Weights of a small image embedding model.
Data: trained on microscope photos of single blood and bone marrow cells, 97085 training examples, 1.6 epochs.
Rows from expert 2 of block 7, named by matrix and row number. Rows with one number belong to one neuron. Each number is 128 + 32 x the weight over its row's rms, rounded and kept within 0 to 255. All counts start at 0. Numbers have three digits each. After the name is the row's rms in percent of the matrix's.
# up: expert up (model.blocks.7.mlp.up, 16x64x128), inputs 0-63
# down: expert down (model.blocks.7.mlp.down, 16x128x64, transposed), outputs 0-63
up.0 093:135100127059126122166058108088129136140165197163102192141108172187049145129081056124163170122098078138125168118086124168165144166083104120144114219125133154164111106120114074193145158155096151
down.0 087:200091191065185120160122172139105122124115175127096091169098144093182101084197149090115118159130153086141101066172082109148111139114147136173107168105125161165058128112098136088115155145117192
up.1 092:123173131121165124115113140173129083146134085074105079091121115096101085169085081107098167142075150146162132122089071150175120102144168101097043177130096145144100077125165092124173088096185123
down.1 098:126127110120134132107168097081131107105127091173104168136190111112175125146168143072111096076151124117096125150173141121073149180114175086142164144067037138110108131117128153107108126167136207
up.2 124:182152136128062112159164137146172099152133100143074110134155129138123110115142080082130089093130106130113150135095133115118123109130169076164068145158125089124146122104093119183186167139126070
down.2 129:128116118147106107146158103121101178114096167155116133185142143156104155133103087106169084204133106110146135077116182147148161140079111221117136131158126095144147112149201118125142225129173182
up.3 105:115048136152130154115065189168136218117117084116135141088161129085162129173096099089159116141091173147117169118182150163168113170169183183130105085154120152148061107119106112185116148085123151
down.3 097:133129145104139148130153154077101054152114118187145097150129135189133120120094188130091127108054176093127088075111115149100107166125098114128134155169159104135120134133075194089138154128105141
up.4 113:128160130171140069125139158102073093147128110075140077093127135122079098115153113143168149149126165123091110095159144151115151126176112125101126095095091176112101076146113141222061067091149129
down.4 109:188091146147154120152163108111092152143093130139135117061179138139111096100157099197148126129090128126015122160167149174139132128129157104137136180147137127134157116153158121131111158127085131
up.5 109:108069143149173049102183180179105106152132101177048129166098160065126120117095111174127147122096153166174123098132085115153132130097126119177151097123073154096127106155138122129149133082109147
down.5 103:186126118142111144152098146119166144067114149068170098135182085178128114169159136066162161102141105167142122145101074180137131169111159162066121120159118175071127096094103159118096166110079084
up.6 099:087147184138082145084154102106141210131172114135094126161127109101135109132126146111085146145145106067150138164135137075115172061160085085149140139096084137103126097098126168180210135180098116
down.6 101:082184133125158150163054138156045086146101097120129115101183131175157194069143155161168138090147097111079149084145095129088213092143127127145113091189156095168089101110091101081126141104172137
up.7 101:134132170125139136132150109126092162120069195125121126135157169149137176099104087145152155128112078153081117109095169079082166172114141150164075143166184143122165103110138122130111175090182055
down.7 088:152084151133140175194178150121090148100168136112141105151106146115133113148146122160139086173106137141167166204125147171148119183160064113186135143104087077146132152169125090142199157153136118
up.8 104:186069128148147157122129118138060086120098181110104067143135149137184100062170173155139148069083130104128118111089133121111141121166084081125065133170127105134133118146149147128094119108112117
down.8 104:072137119103162162159126123111107139047142116182170134116171092126147124101115135110163149186109088121197212169150075102144075146070114131080126183050148141150152150139096108093112133169128140
up.9 109:118141143104111139119134156139091189143112164078141129108152115132106179138091111089069007137140134127150140118151175095087120156159152105174145173116154125122072145104120096127165126097168091
down.9 127:109164156118156201120166150130135059141124092108138131126130142169095134134191146142129105134101129065140077189064144154147104076077082095179164099155088128099099097133134149100143115076140155
up.10 080:162173134101131121141083109133206137152162112122130139111113163140161077096141116117151157134138170087177127086179176121142082105115124078154115170179117147144186151130081107119149064136126083
down.10 085:120094147185121126082180137135141114117103117125157103181142126236153169136117116078090146128121085098146128148119117144200176088126158080104062187128111160126069164100140117074186152148151106
up.11 100:081153114142094143114102076112173150110133136163004062130179163126114136127101158139120126159144178134120155125119073090101156164155157158117144158131123112098178140088172166137144139141144114
down.11 101:172120103116193124098078149086056135131113100140131118173164153158130149099175162093175132140135082153107131098153096148149097148143138127150153149150139065163087080116103146129167121131082096
up.12 096:147121112080149076138127139153077178174172084045105146149126153045167108145085139124204137127107173150125119146166105086119083125152152118098094150144162159140160116114085146167103125089092127
down.12 097:204138082134168130106149149115146104112134197091118117132135152218115079183161128166133115107071097133174130131167130177112166166134080130123124073149110135140168181151148141126142189150137090
up.13 082:109139190172167088166088093098159185100136103145116140147120140098071149160086151137045153184132186094132105105145128099126102126105136104128113126119161141109183092152108120080152084113176170
down.13 095:151118037126067113127175159162139096118089097142158085116117136104170078119130143082119100141152141145139118151125156175155137101107132128074171142075092111135103140123161118126091089077142117
up.14 090:139110142097185101080093148220132156151097125123134167137171123110102135158129151115061153148129114137141095136146100119136114118147124080135125140169164104120182109122090111133110164110139089
down.14 094:194150073170073080166099138134135069164125127121137167169105169169157124185170132135175093098143138132128173113125108131157119152133099147169174142073072097135116091133091169081067144153127138
up.15 092:159159080110188122070114142154176146142111093123122092163191187157130133136054150092141137155183131116130116138145158043136104105152138151070089065098164122142106168099133122122120113135101097
down.15 100:116084127146097105117118130131168150111150156089101155124138099161138099130197140102119126070121113167140145186104115133096163067144122079107104157150049130079144109127205160165099194106140163
up.16 100:069147141109092096153130094137090143115136188128126153111103137186050133123121152070131077100112075153110144157123095068135152172095191138094094148138148098082133147106120142162143071138064113
down.16 088:153138136155130195082101102132114107151124116150177114120192104153142124092153137204127179160119122102118080168121141138103146093112078147192068073140131168176167121114133118121137159121159099
up.17 081:163130107111127107127084098106145090142103143153109143146158080105122152137126183120078126117130124134128108142090102165113093134119139133212122125121182113128137133099146148124108118082147100
down.17 086:146121164134175125107137117108140164081171155145106137114108107151113068155104122093173080121100090080103179098118133099130111106113185124149200120108146172193132119112116108186197144127096093
up.18 090:100191221139167149139111092103123149111190136140118113177174111113173155103142122167144169148101144110093108080080101134086049166162169123141143161159108104107121115128133111123111114153186148
down.18 093:127115113127149142105125154148112139159149186155144101148180174203148109118054159127172129152093106149140130157162141076152094152155101064070135072089122129147125144095128099128185082095146126
up.19 089:158131111159126117129066118082109154144144105098127115094161073116149125189116131183148107118133115187086177135100147063118192184140158162123070106154135105156112111106121213092073173168152183
down.19 088:111096112135073131144200165174141127121129086195136207167125148145153102094138069085089201138163117148174110133177044140164134157111125107125116156117092097107121131107151131147136084049122147
up.20 100:137185128127129092118074118149156123122060140109138088091150149120126147115159168193070113162168113107123107069132121150095131125156132129130101154188110114092155135120131143149177204144101073
down.20 096:090140130110120162150092157122097150118202105194126090136132108143166159119109109136125117104105136175125168145127099128157177147091170147097144135088150130122123137089094136142055095143048092
up.21 102:094136087085116206181154121067097125111093136118127052108111171117064146151135083119156118139099096153131154124106161080128134079076070086098160094091080163088110140139132130144080170146129098
down.21 100:177118128175157115094127170144118173127138088057108154101118099127084104171125175087131213099149147104153145126101096162148123176157114116130075102175124036127148130178140088130070085142162101
up.22 107:155139165140164125105123118116146088104124169141137136168180137153118030144164103151137146096111134115081091147121135123132106131156091129131137159068139184136109076103084187110087170136139097
down.22 103:122100100127116057135123168155100126099159109130089077041089162093098122083134136171120129209180078099086195154170134175124077198126162132125135113147112074150126111126139104114120130123131098
up.23 100:130144164165101118087141089170150109091137102129149165122141091146109116116093119137124150137144205131046197094095189117191108146129138112144135111144167106100132086103115082126078128137149110
down.23 096:128129114128135102124145155096177088123161106139085121095164085083152137137132133022186133130107130153110091107168094152076186133127121115117125125133070173145103131137093095135094160117185129
up.24 095:185167161144084163176159167184127107117110110114135112118106185112077135097108114140115094130169092154105160095090162159139122112112169091120125095079149049148137090147133112104179138151133120
down.24 099:138095146149115145153083130137141128083116115125099140172159019144162188142161115125125153140132111122147102112135192081144145116128169156128108104107089193175156141121138046150106116109079173
up.25 101:159157126103112135088067141146115109101094080176072120172136123085126156071148142142158182105186110141106175208127079191093154092179151089105092145143163110115122143128094185139155152085114188
down.25 100:091085135088131107129141155173143141119123159121139079123087127123094122150117156105126136179070149156178138108127145130117118116090139081129144112107122164140102116094156098179116120113159078
up.26 090:138155149118125148113163131150113087118127159089215137080135104122112144078094108145131068136071123076167096148134133161173126087083135153068144078126127070181210195142177085068104144118131168
down.26 092:107163092156117074120105132155112124104098115136095164225121122156158125130164135039158116128201139175147117132089117116111102171177093080183088180095129176135078115135063146108150156132128106
up.27 098:098170134106054197053145096132098133099089185160102094179139129160151114175166118096156141074126146156167123101112150167140081094128123096079104096123134089117149087116143157104119189085123102
down.27 101:129156146154171083146167158136146075136155126159117162095105069119079106037094104181126081191112131111133124167130091138190117174155105120189156140170097214113123138127126108151134078124112129
up.28 105:110148069095108114128127164117080097115138153102116072155101121137133112120158141105133094129107091095194089132125078187151069143169081162127127225123125066170130172119170101133148105130115142
down.28 114:094103139125156078175138159151085128166104114151126161113133151086152098144168097110141146094096064180134105194090125139117160138148133151130124156107165092188120126175102082123064121129125223
up.29 101:126081128096146175119139145120078133112155137149109120147136150150129179091109165173131118185156128091073103159136168137139125163090166125135117158104125093108145171101116148075147039154100195
down.29 093:059137174145156103092082135113107151165140182143120098137122109142160132127182144132222083137220117104144116104123174119137153073117112093187139164135180107151070184150132116117094153110112161
up.30 100:045121111168145137134143157091144185112151152097121169105136101108096110117146079170137172102082132153151154131108154206084115141150184164092133184094131109133119139097170111131137077111164132
down.30 103:102144180105138105083215177169162122091086045151057145167115181159174120138104129137054128124091152149149113137100143128156182089127095121103159116156161176163143105132055103121097106140135134
up.31 082:108153168154145096143109190130125201116178156070098106107155094056142137064109116129192065181066147152136116143155133051109178122126206109115155123191157094143107087116127150163149089186148161
down.31 085:117137091118116128109224069102156146137096117147103141131145137161116109219173125140088150115190152140138104166163085111127115094107092152119140134140135083121131082138114109101137129117126152
up.32 086:139136152100155136087110125121111125110107140119134054151141132191140105128167136111154110127121156128122159095146090139115136124125108131089069134127134161160109103089108084136129088137092127
down.32 097:179106159146115149131144138149187154081173133163119107135162099097103102135153128164111124093089161186105102127199087133103108168111085150130146134085095120130125102174066151165136122116086141
up.33 101:137093139137125116123140144103124104107137078120126178176158204074170088124134139108097178089153149126135177156058086142132143137116111090170121135107164132106130106114125186157159134108081183
down.33 111:127127147044093086143083149142134147153101211139160101112105084182115160128111128154120110127127122114181107097149139142102160097081114153140104157119116190161099096104167145073161161109160102
up.34 106:123149134156148138158104092111167122120081123133122194120126152140064136158139168110062092059175112141080119176205096133128155125146102149131120108087133104095216088099087159114105135151138099
down.34 106:128151071145101077075095128186133150153117066171124158133175164072133115164135165190084159150186107140087128118090179077141189113104170106175145170156085127140132114146183133128025081141163126
up.35 104:110095083152212104148100171108119213149123097152063137146103154120158125129106105060099112227127170121188173087155129113111173128097133113111050108186175189131130148122102118115139093088095176
down.35 104:161121123165087106135155142057118140162070046168141085137170102140109083096116175129140145107038159121085049137086085143193102143099104171109115139110109157118064125121107132126140096104102131
up.36 114:097142119161116139156192093120147128119117127103143104041095051131101058134096119138157182158100130173131133119106167167176152071096113145095142159127172121178070079112114109157120128153154194
down.36 104:118114157130145081114165126124105144119054100152076067174169137098125163138136112143113145045127149113063094100131129106129098160151097099139145136162182170122130151159115153123171107185116120
up.37 125:116137145099100145104128119167114194119163149133122120153078148150247173130151138171156108146161119057147185152117143159103099100114132108170095088085105099164132166145109073114183128088178121
down.37 112:125158136156154115107155134124056112189137170104118144135119115095169158144155105102140094108095136131221163140126120096129088050160117121181130119108120110125179116110075127115158126156151174
up.38 106:115129113092103127147105165134144131148160162100208104137076132112183133109101173086146149184099127148215086084090189142093116124116099175137072132055126134135119179114144100105158127109116168
down.38 104:072118098090134146116196119136147157164116133052114120151162097157150147117115124070156168086082147094130121118114119120091095126112105099137150177075114131120157100158081129089155119125121115
up.39 113:163129090102132097138148198111181081128123148098131089111110179146107112118090115129097127164075139147103173086154125144144161175164163098114121127146154124125114123125133103125127024139152188
down.39 117:122098142168108216159185104087128140135127069165122087126075128138159056104141190095166172089081169118078110139115136124110157171159037067185123071109171107114094110112117154118125188151182152
up.40 111:118095164149133148170129176116074139136112166136116159129144165147113065127157097140136137105136127243086085165137097127136116175107157145244132147157136131153139129146153086137223141076143152
down.40 109:101110142104108113117138122132101150113117128111039089122070129106196150110120122105114099114132126098223126157091102159143098127112126139129152082053097161111076091120130130144123152175046168
up.41 105:176198152157173081135128144176126107130133146116161184151159174102098059156107076073147083136130136116122154106086094125135144167100081117082110129124147117074166111183113082169089167122102181
down.41 102:138126087121110150102135163125154101095106106130081103197117157163106088094138098115153165152114164118097122129131197127157065193178166136133123132125120115115128035110174150112130183054127137
up.42 110:167145081130086104108156123110177125112110114116116185158123143089128140148155125098101143178140153093128133135092127122139117114181108095068093094106123116103127096200146127107139212115108203
down.42 108:122135108138123150090114143104098124182054103112139134151160160119165104109134151179118092138093119098093107050178122120188099154117106156042116137156123160117148113122159176150174159122109120
up.43 091:164135103115109159152043161169153154105153192046093137075214045149111111092129073097114143088093135127118138131152139189115120093115143161168093170089095106172159121094150124208101148135160144
down.43 097:095151138158097126157170184095176153112110135176033077184081128102104113178174203136150172109158119142107142120057138099130110111082086137140137159159157142135106143130132181103140156135107204
up.44 095:214141081109128178106110141149133087173092147138161108196185162092111118148148146123160124119142085080093055099111166105148089143102120159116122126118138084144112227151115121095141128107100148
down.44 099:129114146189132085099095115151093152132166211087140125143120085111118054168144149118204107140144115158162103147064072105127108145100110098140144123138140147154130083109070103139119149130163110
up.45 112:160109094116134189138096135151133130104163106122114172125125133183060103126137153163100069145140088124088145139095119100084164117108156161136137139093125147093161018121096157082088105126127086
down.45 109:076069134173110129118153097207146112042100067139166185093121079048133087146159142141126178137158074168140115135181132130156143118194140149113131126126118074178100125118156116132154148111127155
up.46 092:103151141051126159088133194109111067180131115129154150203123139169109096106153164090113147119151146136150098121111147100120119096150150123126096202207097091178137162144107072142121163147167131
down.46 089:126094134146086069109123188111118135081065143094136127146174113157137067082130127118184181155129132187137097168114061114150104169099082145170119168156132150147112122158078106108095094101068114
up.47 086:131113111133139188147104106140159105088179154128141144113147136180117114122140120167117098099139084131160178125131054112121153111173190140145182151189098101087163148136151144158114087159113107
down.47 086:136170132123114147126149057131114133176133085115151183142169153075122157139124120111116182107176135125171083165114115114112147118082159145105093165154158156139113163078105146131129123071128125
up.48 096:131170160145163098130123148103088170097105106039122147143138145132112138067080092141101088166080128083134052195192125100149130142112115082135169123151140167166159138105083145157150118086126155
down.48 092:043051184094075135157085140128129146150113155124054104159150179160125057084145084166124191165156160164106148158089145099160178102128130186094113074172106094186118069147135202099101132145077108
up.49 093:118111123062128103155124115150154118089086151119101074162174125168114097118082159111114141170077113128156158131120136079088185192055133118183154147096153119110120129108121154158067124113086143
down.49 091:113106108141082144121185119115129124102159156141136160109151089123077093087155147130151133098076111140120137114149102172153065181148144107108083197123133143129117136167110086139119134163143177
up.50 085:174109135151116140093064146154162131095135150140148156094134102098099128094166158195138102184132143114104122162199134112101089125184100163150165082136149104162165095043227149121116097135125113
down.50 095:118032099165093108192169125114124140105132095118049156117162148136119079070123090130074144069110102154215114149123130153092189168087165126121184192127170070156186137202140145145077130126145170
up.51 090:146149112168136132123186153082156139148131189104130176093105142076088160067146151116109074178157105102162142162156151081156099140125099129109137145127121150112169149174132094193153153104153091
down.51 086:104129144131113121159135112122080081067165065083113182126155103157161110124096149068093164181131155133145098151081111111148170128107165106142105139130177116133144140136130128077101124180197129
up.52 103:142131096112129128114044124129102079104121131079176124125132185141096106106114128140140127185229100140135153153136092161119148115126099115140144170100090112160111099082124099144130122116104095
down.52 094:112120202019122095115126105146154095144157086201076186079117057114135074130104155091145120116107168162095129172104148115110145119158131128127128150144213166116133117127115143114102183145099124
up.53 116:141123166117118128125075100152109100123086109147143172056173136139076099102140155193103133134187148151108100150155102106121133106100126195118113154151123087078191095097149143156095131128119104
down.53 119:146135099148110117135111079140169116140142097176140174097122164123136102150134161140126139139168145183124150141124089149153147146112149140093151125136195123123147149097125171138061067178116162
up.54 089:140141104140126180154072061198112143158188106141119095219198130106123087083066130094111124205087120133101131073124157119123111088118144140154088132098144114134151197114163124123118122108059150
down.54 096:148138188147160098030144095119094183103118104094125100166141090122161128164123093149141173084148125145092129122076102093149135102130065079112135111131085141154139147116171157178150109092215086
up.55 115:117062093159140156152127185132126130108070107059070118098144128106083101137112104150122136131132095161122156106136176121091100096171147183115127186124150125182168094075128102147107106127178162
down.55 102:131072193205126098174118146139116127104147107150035132108111113193163125115161055140124129137182181148179143124113179143086120158139164086132156139207158115137111142163098078078129152112128162
up.56 091:154152071124177071121135108063157072151121177122101150098146096081123112141149119146097048170104155147091123120142120107119147122101148137142196110128120119128074141162091191128103226120143124
down.56 087:113133142115009159120135150098157120114163106144098089154037172125103094070044108096105152123164130137123122088126123129157131114079117128145109090179135104127143104140131130086093165131071133
up.57 097:105064054133148182125158175140120121155177072136101112113083065092179143131134152163137130077109131111097111139131093212128081156147197147138129155084189126177135087151110131151134118076139124
down.57 101:127136140097156152097142088140126064078151172133109120136092186129112139112087122128095117088181116146142145100085147121103158121195108022160107096135167130087072133128090130140139176130169135
up.58 118:126085127105058122188156189112186150138179104154130153088157118118130056117116103105095081105145182127149135069136105191142124143160096117106182154173104097102158092098153095154159173156171091
down.58 114:145107100144154149119108115102105092072099114184110118174149141106122159071133128103119114194145152112079102081131151119212140133074162166136170109165235143111087166120156121152116168129083139
up.59 118:156111174104165143073123164178135132153136131157146146129189056105142041154143164150192088122145160132193139180145107052167142140101148173119113093170122098143128082115086099087113107079070104
down.59 112:182095099200091108180182138155112116121028116116158163152135142145137132109083131115129136089135136175091115094129137120130037102119126106156121156112171078112127147122149139165068138100171129
up.60 087:125163138132112088133145111192097142151173163066124082131097114158103094119107132123140100082205170091098124095132179048141088117165083157072114139123125094116144089145162148100075091162179183
down.60 100:124063086164142114106114153104117165106123138174195137152181161152115038111119207106103135138160137129061129105093121135151140150106168112120144089112130097120116139150088116085117127106126106
up.61 091:141168116087166168123100159130141156113142110127158166065166136041107118145091123138141169111195150078074167115137099204086155105077163119144131148130136112111105151106178080109099138134149071
down.61 091:137194149131120096133128097125100150156129087060123148168088155114132140160147149107139140089166138177105060146126120149105131101139128091150117186161128119075141179097072108142091125131147172
up.62 091:172139111078143108127078060152131101143156115096131138102180093114123113122145169121095131142172170115118168141176132059134130104139157189122168094110124101119139120148103087173131135155132174
down.62 080:176077122197111073156144132093143116119105163092077149146117158161081112155151151113099155125077091145148155122117104103120199127109097107128123123098084067154123111120129159163071118150145142
up.63 097:104177182095147093096105028140110157123153140088114113124171117104079219139138155146127161191124083073142143132119128107129068177171085131089088153134133111111142179090118167104137080129142127
down.63 102:149130122070135102132115148153130137097116093087158112150145138066116040135102115067195114097156129148153168113149160127084162162145155143168073106181128171146149126161086184174118117131089118