From a checkpoint of a small image embedding model.
Training: muon at rate 0.0017, batches of 64.
Data: trained on microscope photos of single blood and bone marrow cells, 97085 training examples.
Rows from block 7 of a small image embedding model, named by matrix and row number. Rows with one number within an expert belong to one neuron, the router's apart. Each number is 128 + 32 x the weight over its row's rms, rounded and kept within 0 to 255. All counts start at 0. Numbers have three digits each.
Before each expert's rows are labels from the 100 images, of 14976, where the router gives the expert most weight on average: "top examples" is what is common among them; "patch colour" is the nearest of a few named colours to the mean colour under the peak. Only what is clearly more common there than usual is listed. The data: microscope photos of single blood and bone marrow cells.
# router: router (model.blocks.7.mlp.router.weight, 16x128, trained with AdamW), inputs 64-127
# up: expert up (model.blocks.7.mlp.up, 16x64x128), inputs 64-127
# down: expert down (model.blocks.7.mlp.down, 16x128x64, transposed), outputs 64-127

# expert 11
top examples: smear: peripheral blood; cell type: myeloblast; cell type: segmented neutrophil
patch colour: purple
router.11:118127158155078166140091052197174171136149133097076145167174057106090143101120142093174103104129091182146091125148110125099091119130153142147128143097105122096133102176173085148127157139107150
up.0:129152168138086137120139110077157127109137140151150079146115101083122155121115170159144154149152079155138132128173124074118171117099161051136139172135116147122086158102135132154110137110095119
down.0:102177139114059176107134130143078119096126140119169171099106204078139135100180120169097137128128137154144137101104125099111161108126079126121080148144132081151150188137210196107103204155190178
up.1:135086135100097100145132132122114131149126194148066180123135153133123106121159150098135123146119152118136154172107122142205126165132118144140164105137057141085091081179164108122171139146127134
down.1:115117128119133189083100168134100152183185067075120107092095165175132064125107100167143179142104124153133122100112132169104186097121197103133125104179142103101165084110144083095162133179122149
up.2:082111108098123163122034078110155151137101146156114112089135110123132182180147077092114157139043068121094136150088126095069200138152111164090115089150147122105109154143167177072118111112111114
down.2:099152170124122134139133120089139139155123181170135088061163126054147100169188121149159101134134154171105141112163125133183147094091169128138150143095083094150136194125066141159160101154049091
up.3:184120094185136127109114143144125123155174100166177124173160139185107123097124147111134156175130130131111098170175098095112203136061198138082143161137151105079183123139103102170063094100204176
down.3:086192132160172140138167114123126093162164097122139134153131175140120157137126128148131159112091084134140218152104180148126050135204104134112110074069131095130054136150106188110147156088159075

# expert 10
top examples: cell type: artefact
patch colour: purple
router.10:175146096119155110063140148152122107147174105102126136135123173196130141144088175175140025159064111117074184153132085081158061115091110139135121091110197115134148122100099139123117142154130073
up.0:123107115101096110212138089192123087187119193128176134112142130130192127116100177114133153118133111097130172111188180121105161138139084090120130109105155159132083139144083189130160076136150167
down.0:127071074115132148129158187163089148090128091129138154117129135115070122133176139137149120099086136084124070084135093125095155120121121105074106112139115135145197085068125000115144071090166160
up.1:163158161103123130100113159113148060163142136162141134144162132152133146139180071174143107114132153161108147139130072166126159050131157140111138072090113137103047114141171190136171130097149107
down.1:086169175115138142132146138209094102129137109140130127144101100180127089082142189092160186103164125125097098218138176142143118219106081094147100097135128092162127100159122095072112130216125196
up.2:127096142147132154114161117133158122138157143118096108119109094086113120126160099131088179159127124127125158144158122126151147090140101101119132131158165162075138120126035134178126144096180130
down.2:174150144130143087142059145124168164167114094099096115129124141125153170145117101148157117109083144178083128118135179182121167154180149157182122175093110188104093095144184108098088055192141147
up.3:185138148098124119154117170106115101150107117131099055149093124119107116159188096122158130138170122137144130148104090113133159190115105104073159128107179147166145123175152119092167156118179118
down.3:137159114125119089103135092164058148149151084110127082105115140136135107158087150133126181142093175154123122185141174120067092161096180159135076129125099100155091107117052131091119144163154162

# expert 6
top examples: cell type: artefact
patch colour: grey
router.6:133180180154162143146113111161113115128135133127134130119137094095105122075103104117142135117165096142106087111087191116147115145097102126141117083105136140135187187102080101140096109146135125
up.0:112087075098143156123139139121122187111068105155157121141139133136145172125123143122142158183125151124121155132132091089144140132110169130161154145184112196037077109166164133065092101144141149
down.0:127069131118149125148104165141090144174149151173153179098102126155154063154108122098132170130126136131118079134116119108179105069089094174121093140117125120095183139104134153164173116215069126
up.1:146031152166098169086130069116202093160157143160100139102205091155142141077130122156085128129137132104151127098112164152133136110127206101109085119071111146138130087109165091143160104109161143
down.1:195107145188100126103149160097094100230092173120130115124048178126105138156153114200179080135130115160075104171171098155104124120054173172152141130106147121135114109122124128111124117152111153
up.2:146110113129144156164192093086147083147071200071111165075135079129195093112128132124146112184129150140114054103141095085093126179157072160148173134087153155134183094149100075163138087119150169
down.2:157094115104116122110148148079106109118116085132133153142088136171066107106129143138140099124152148149113076165171111172148141096105118194106141131121139143148148123161161122152183110062135161
up.3:132147164083079130143154134166143146093135126124173152125098137143185160099135192141126129129168133105062119077133116131110166147097090131120194090128086059137131152171145128128087115140184110
down.3:084075128053162126081093107138106132092140138119172193132182143093140191116132106046103184131147135115119099075131137178147071104107099133060126130124106114141207114148134132177162155152112162

# expert 12
top examples: cell type: proerythroblast
patch colour: blue
router.12:099171174137159138091137116167122141171125101153156203109069163104125068180124136142101139128117165147106132126173116185150133133112178134162158090121153081157159115087161115148189161084103085
up.0:224174081052106168133074174128053168142146096139111113093127112117078062138103136135186175119073185089098141133083108103097148151092137132216198117136162105158099114122091118102117141140097165
down.0:055081159148145142152106075121145155109118121133116142123155135148101166126153097146098125137163124148130143107092143205162089195183126149107109186157153181117141191140100112152162100189105165
up.1:127138137101064174111095081131133117189158132085066123105093121200154118133119034158138151107118146136093124147122142082138071124129141121174113159119122096057119093118148174164159110156188151
down.1:090144119131137054186176154126115127117161107091099143109114115129150135096135181094096082103157054158138173126123118128136109220153122155101103165085077096107102160172122113124117115110140128
up.2:162187109144113135066101103083100087136141093132111092167135149120102118162163118194105136194110178056121113179187133114126105169078095192104132181128101159063123070144106106107115151126122135
down.2:150111129161118089155149064152130141168119160153107167147149089052110077157134127120076136085111113154146121133146152121122126082170120107125098127117176123117122196117189088168115161100085089
up.3:121079149111162126137096089076141100106082120139136133123111089172192131143144093106101092147052155123103091067149151108119117173126115141187099151099199039132191116095188087157120139143060146
down.3:116130168133123131163178110124167137114160165113118127159134157090111169139118118142050142107136079132153156132129191153169086028136096129102176074097139167050125140158128164107188121094155134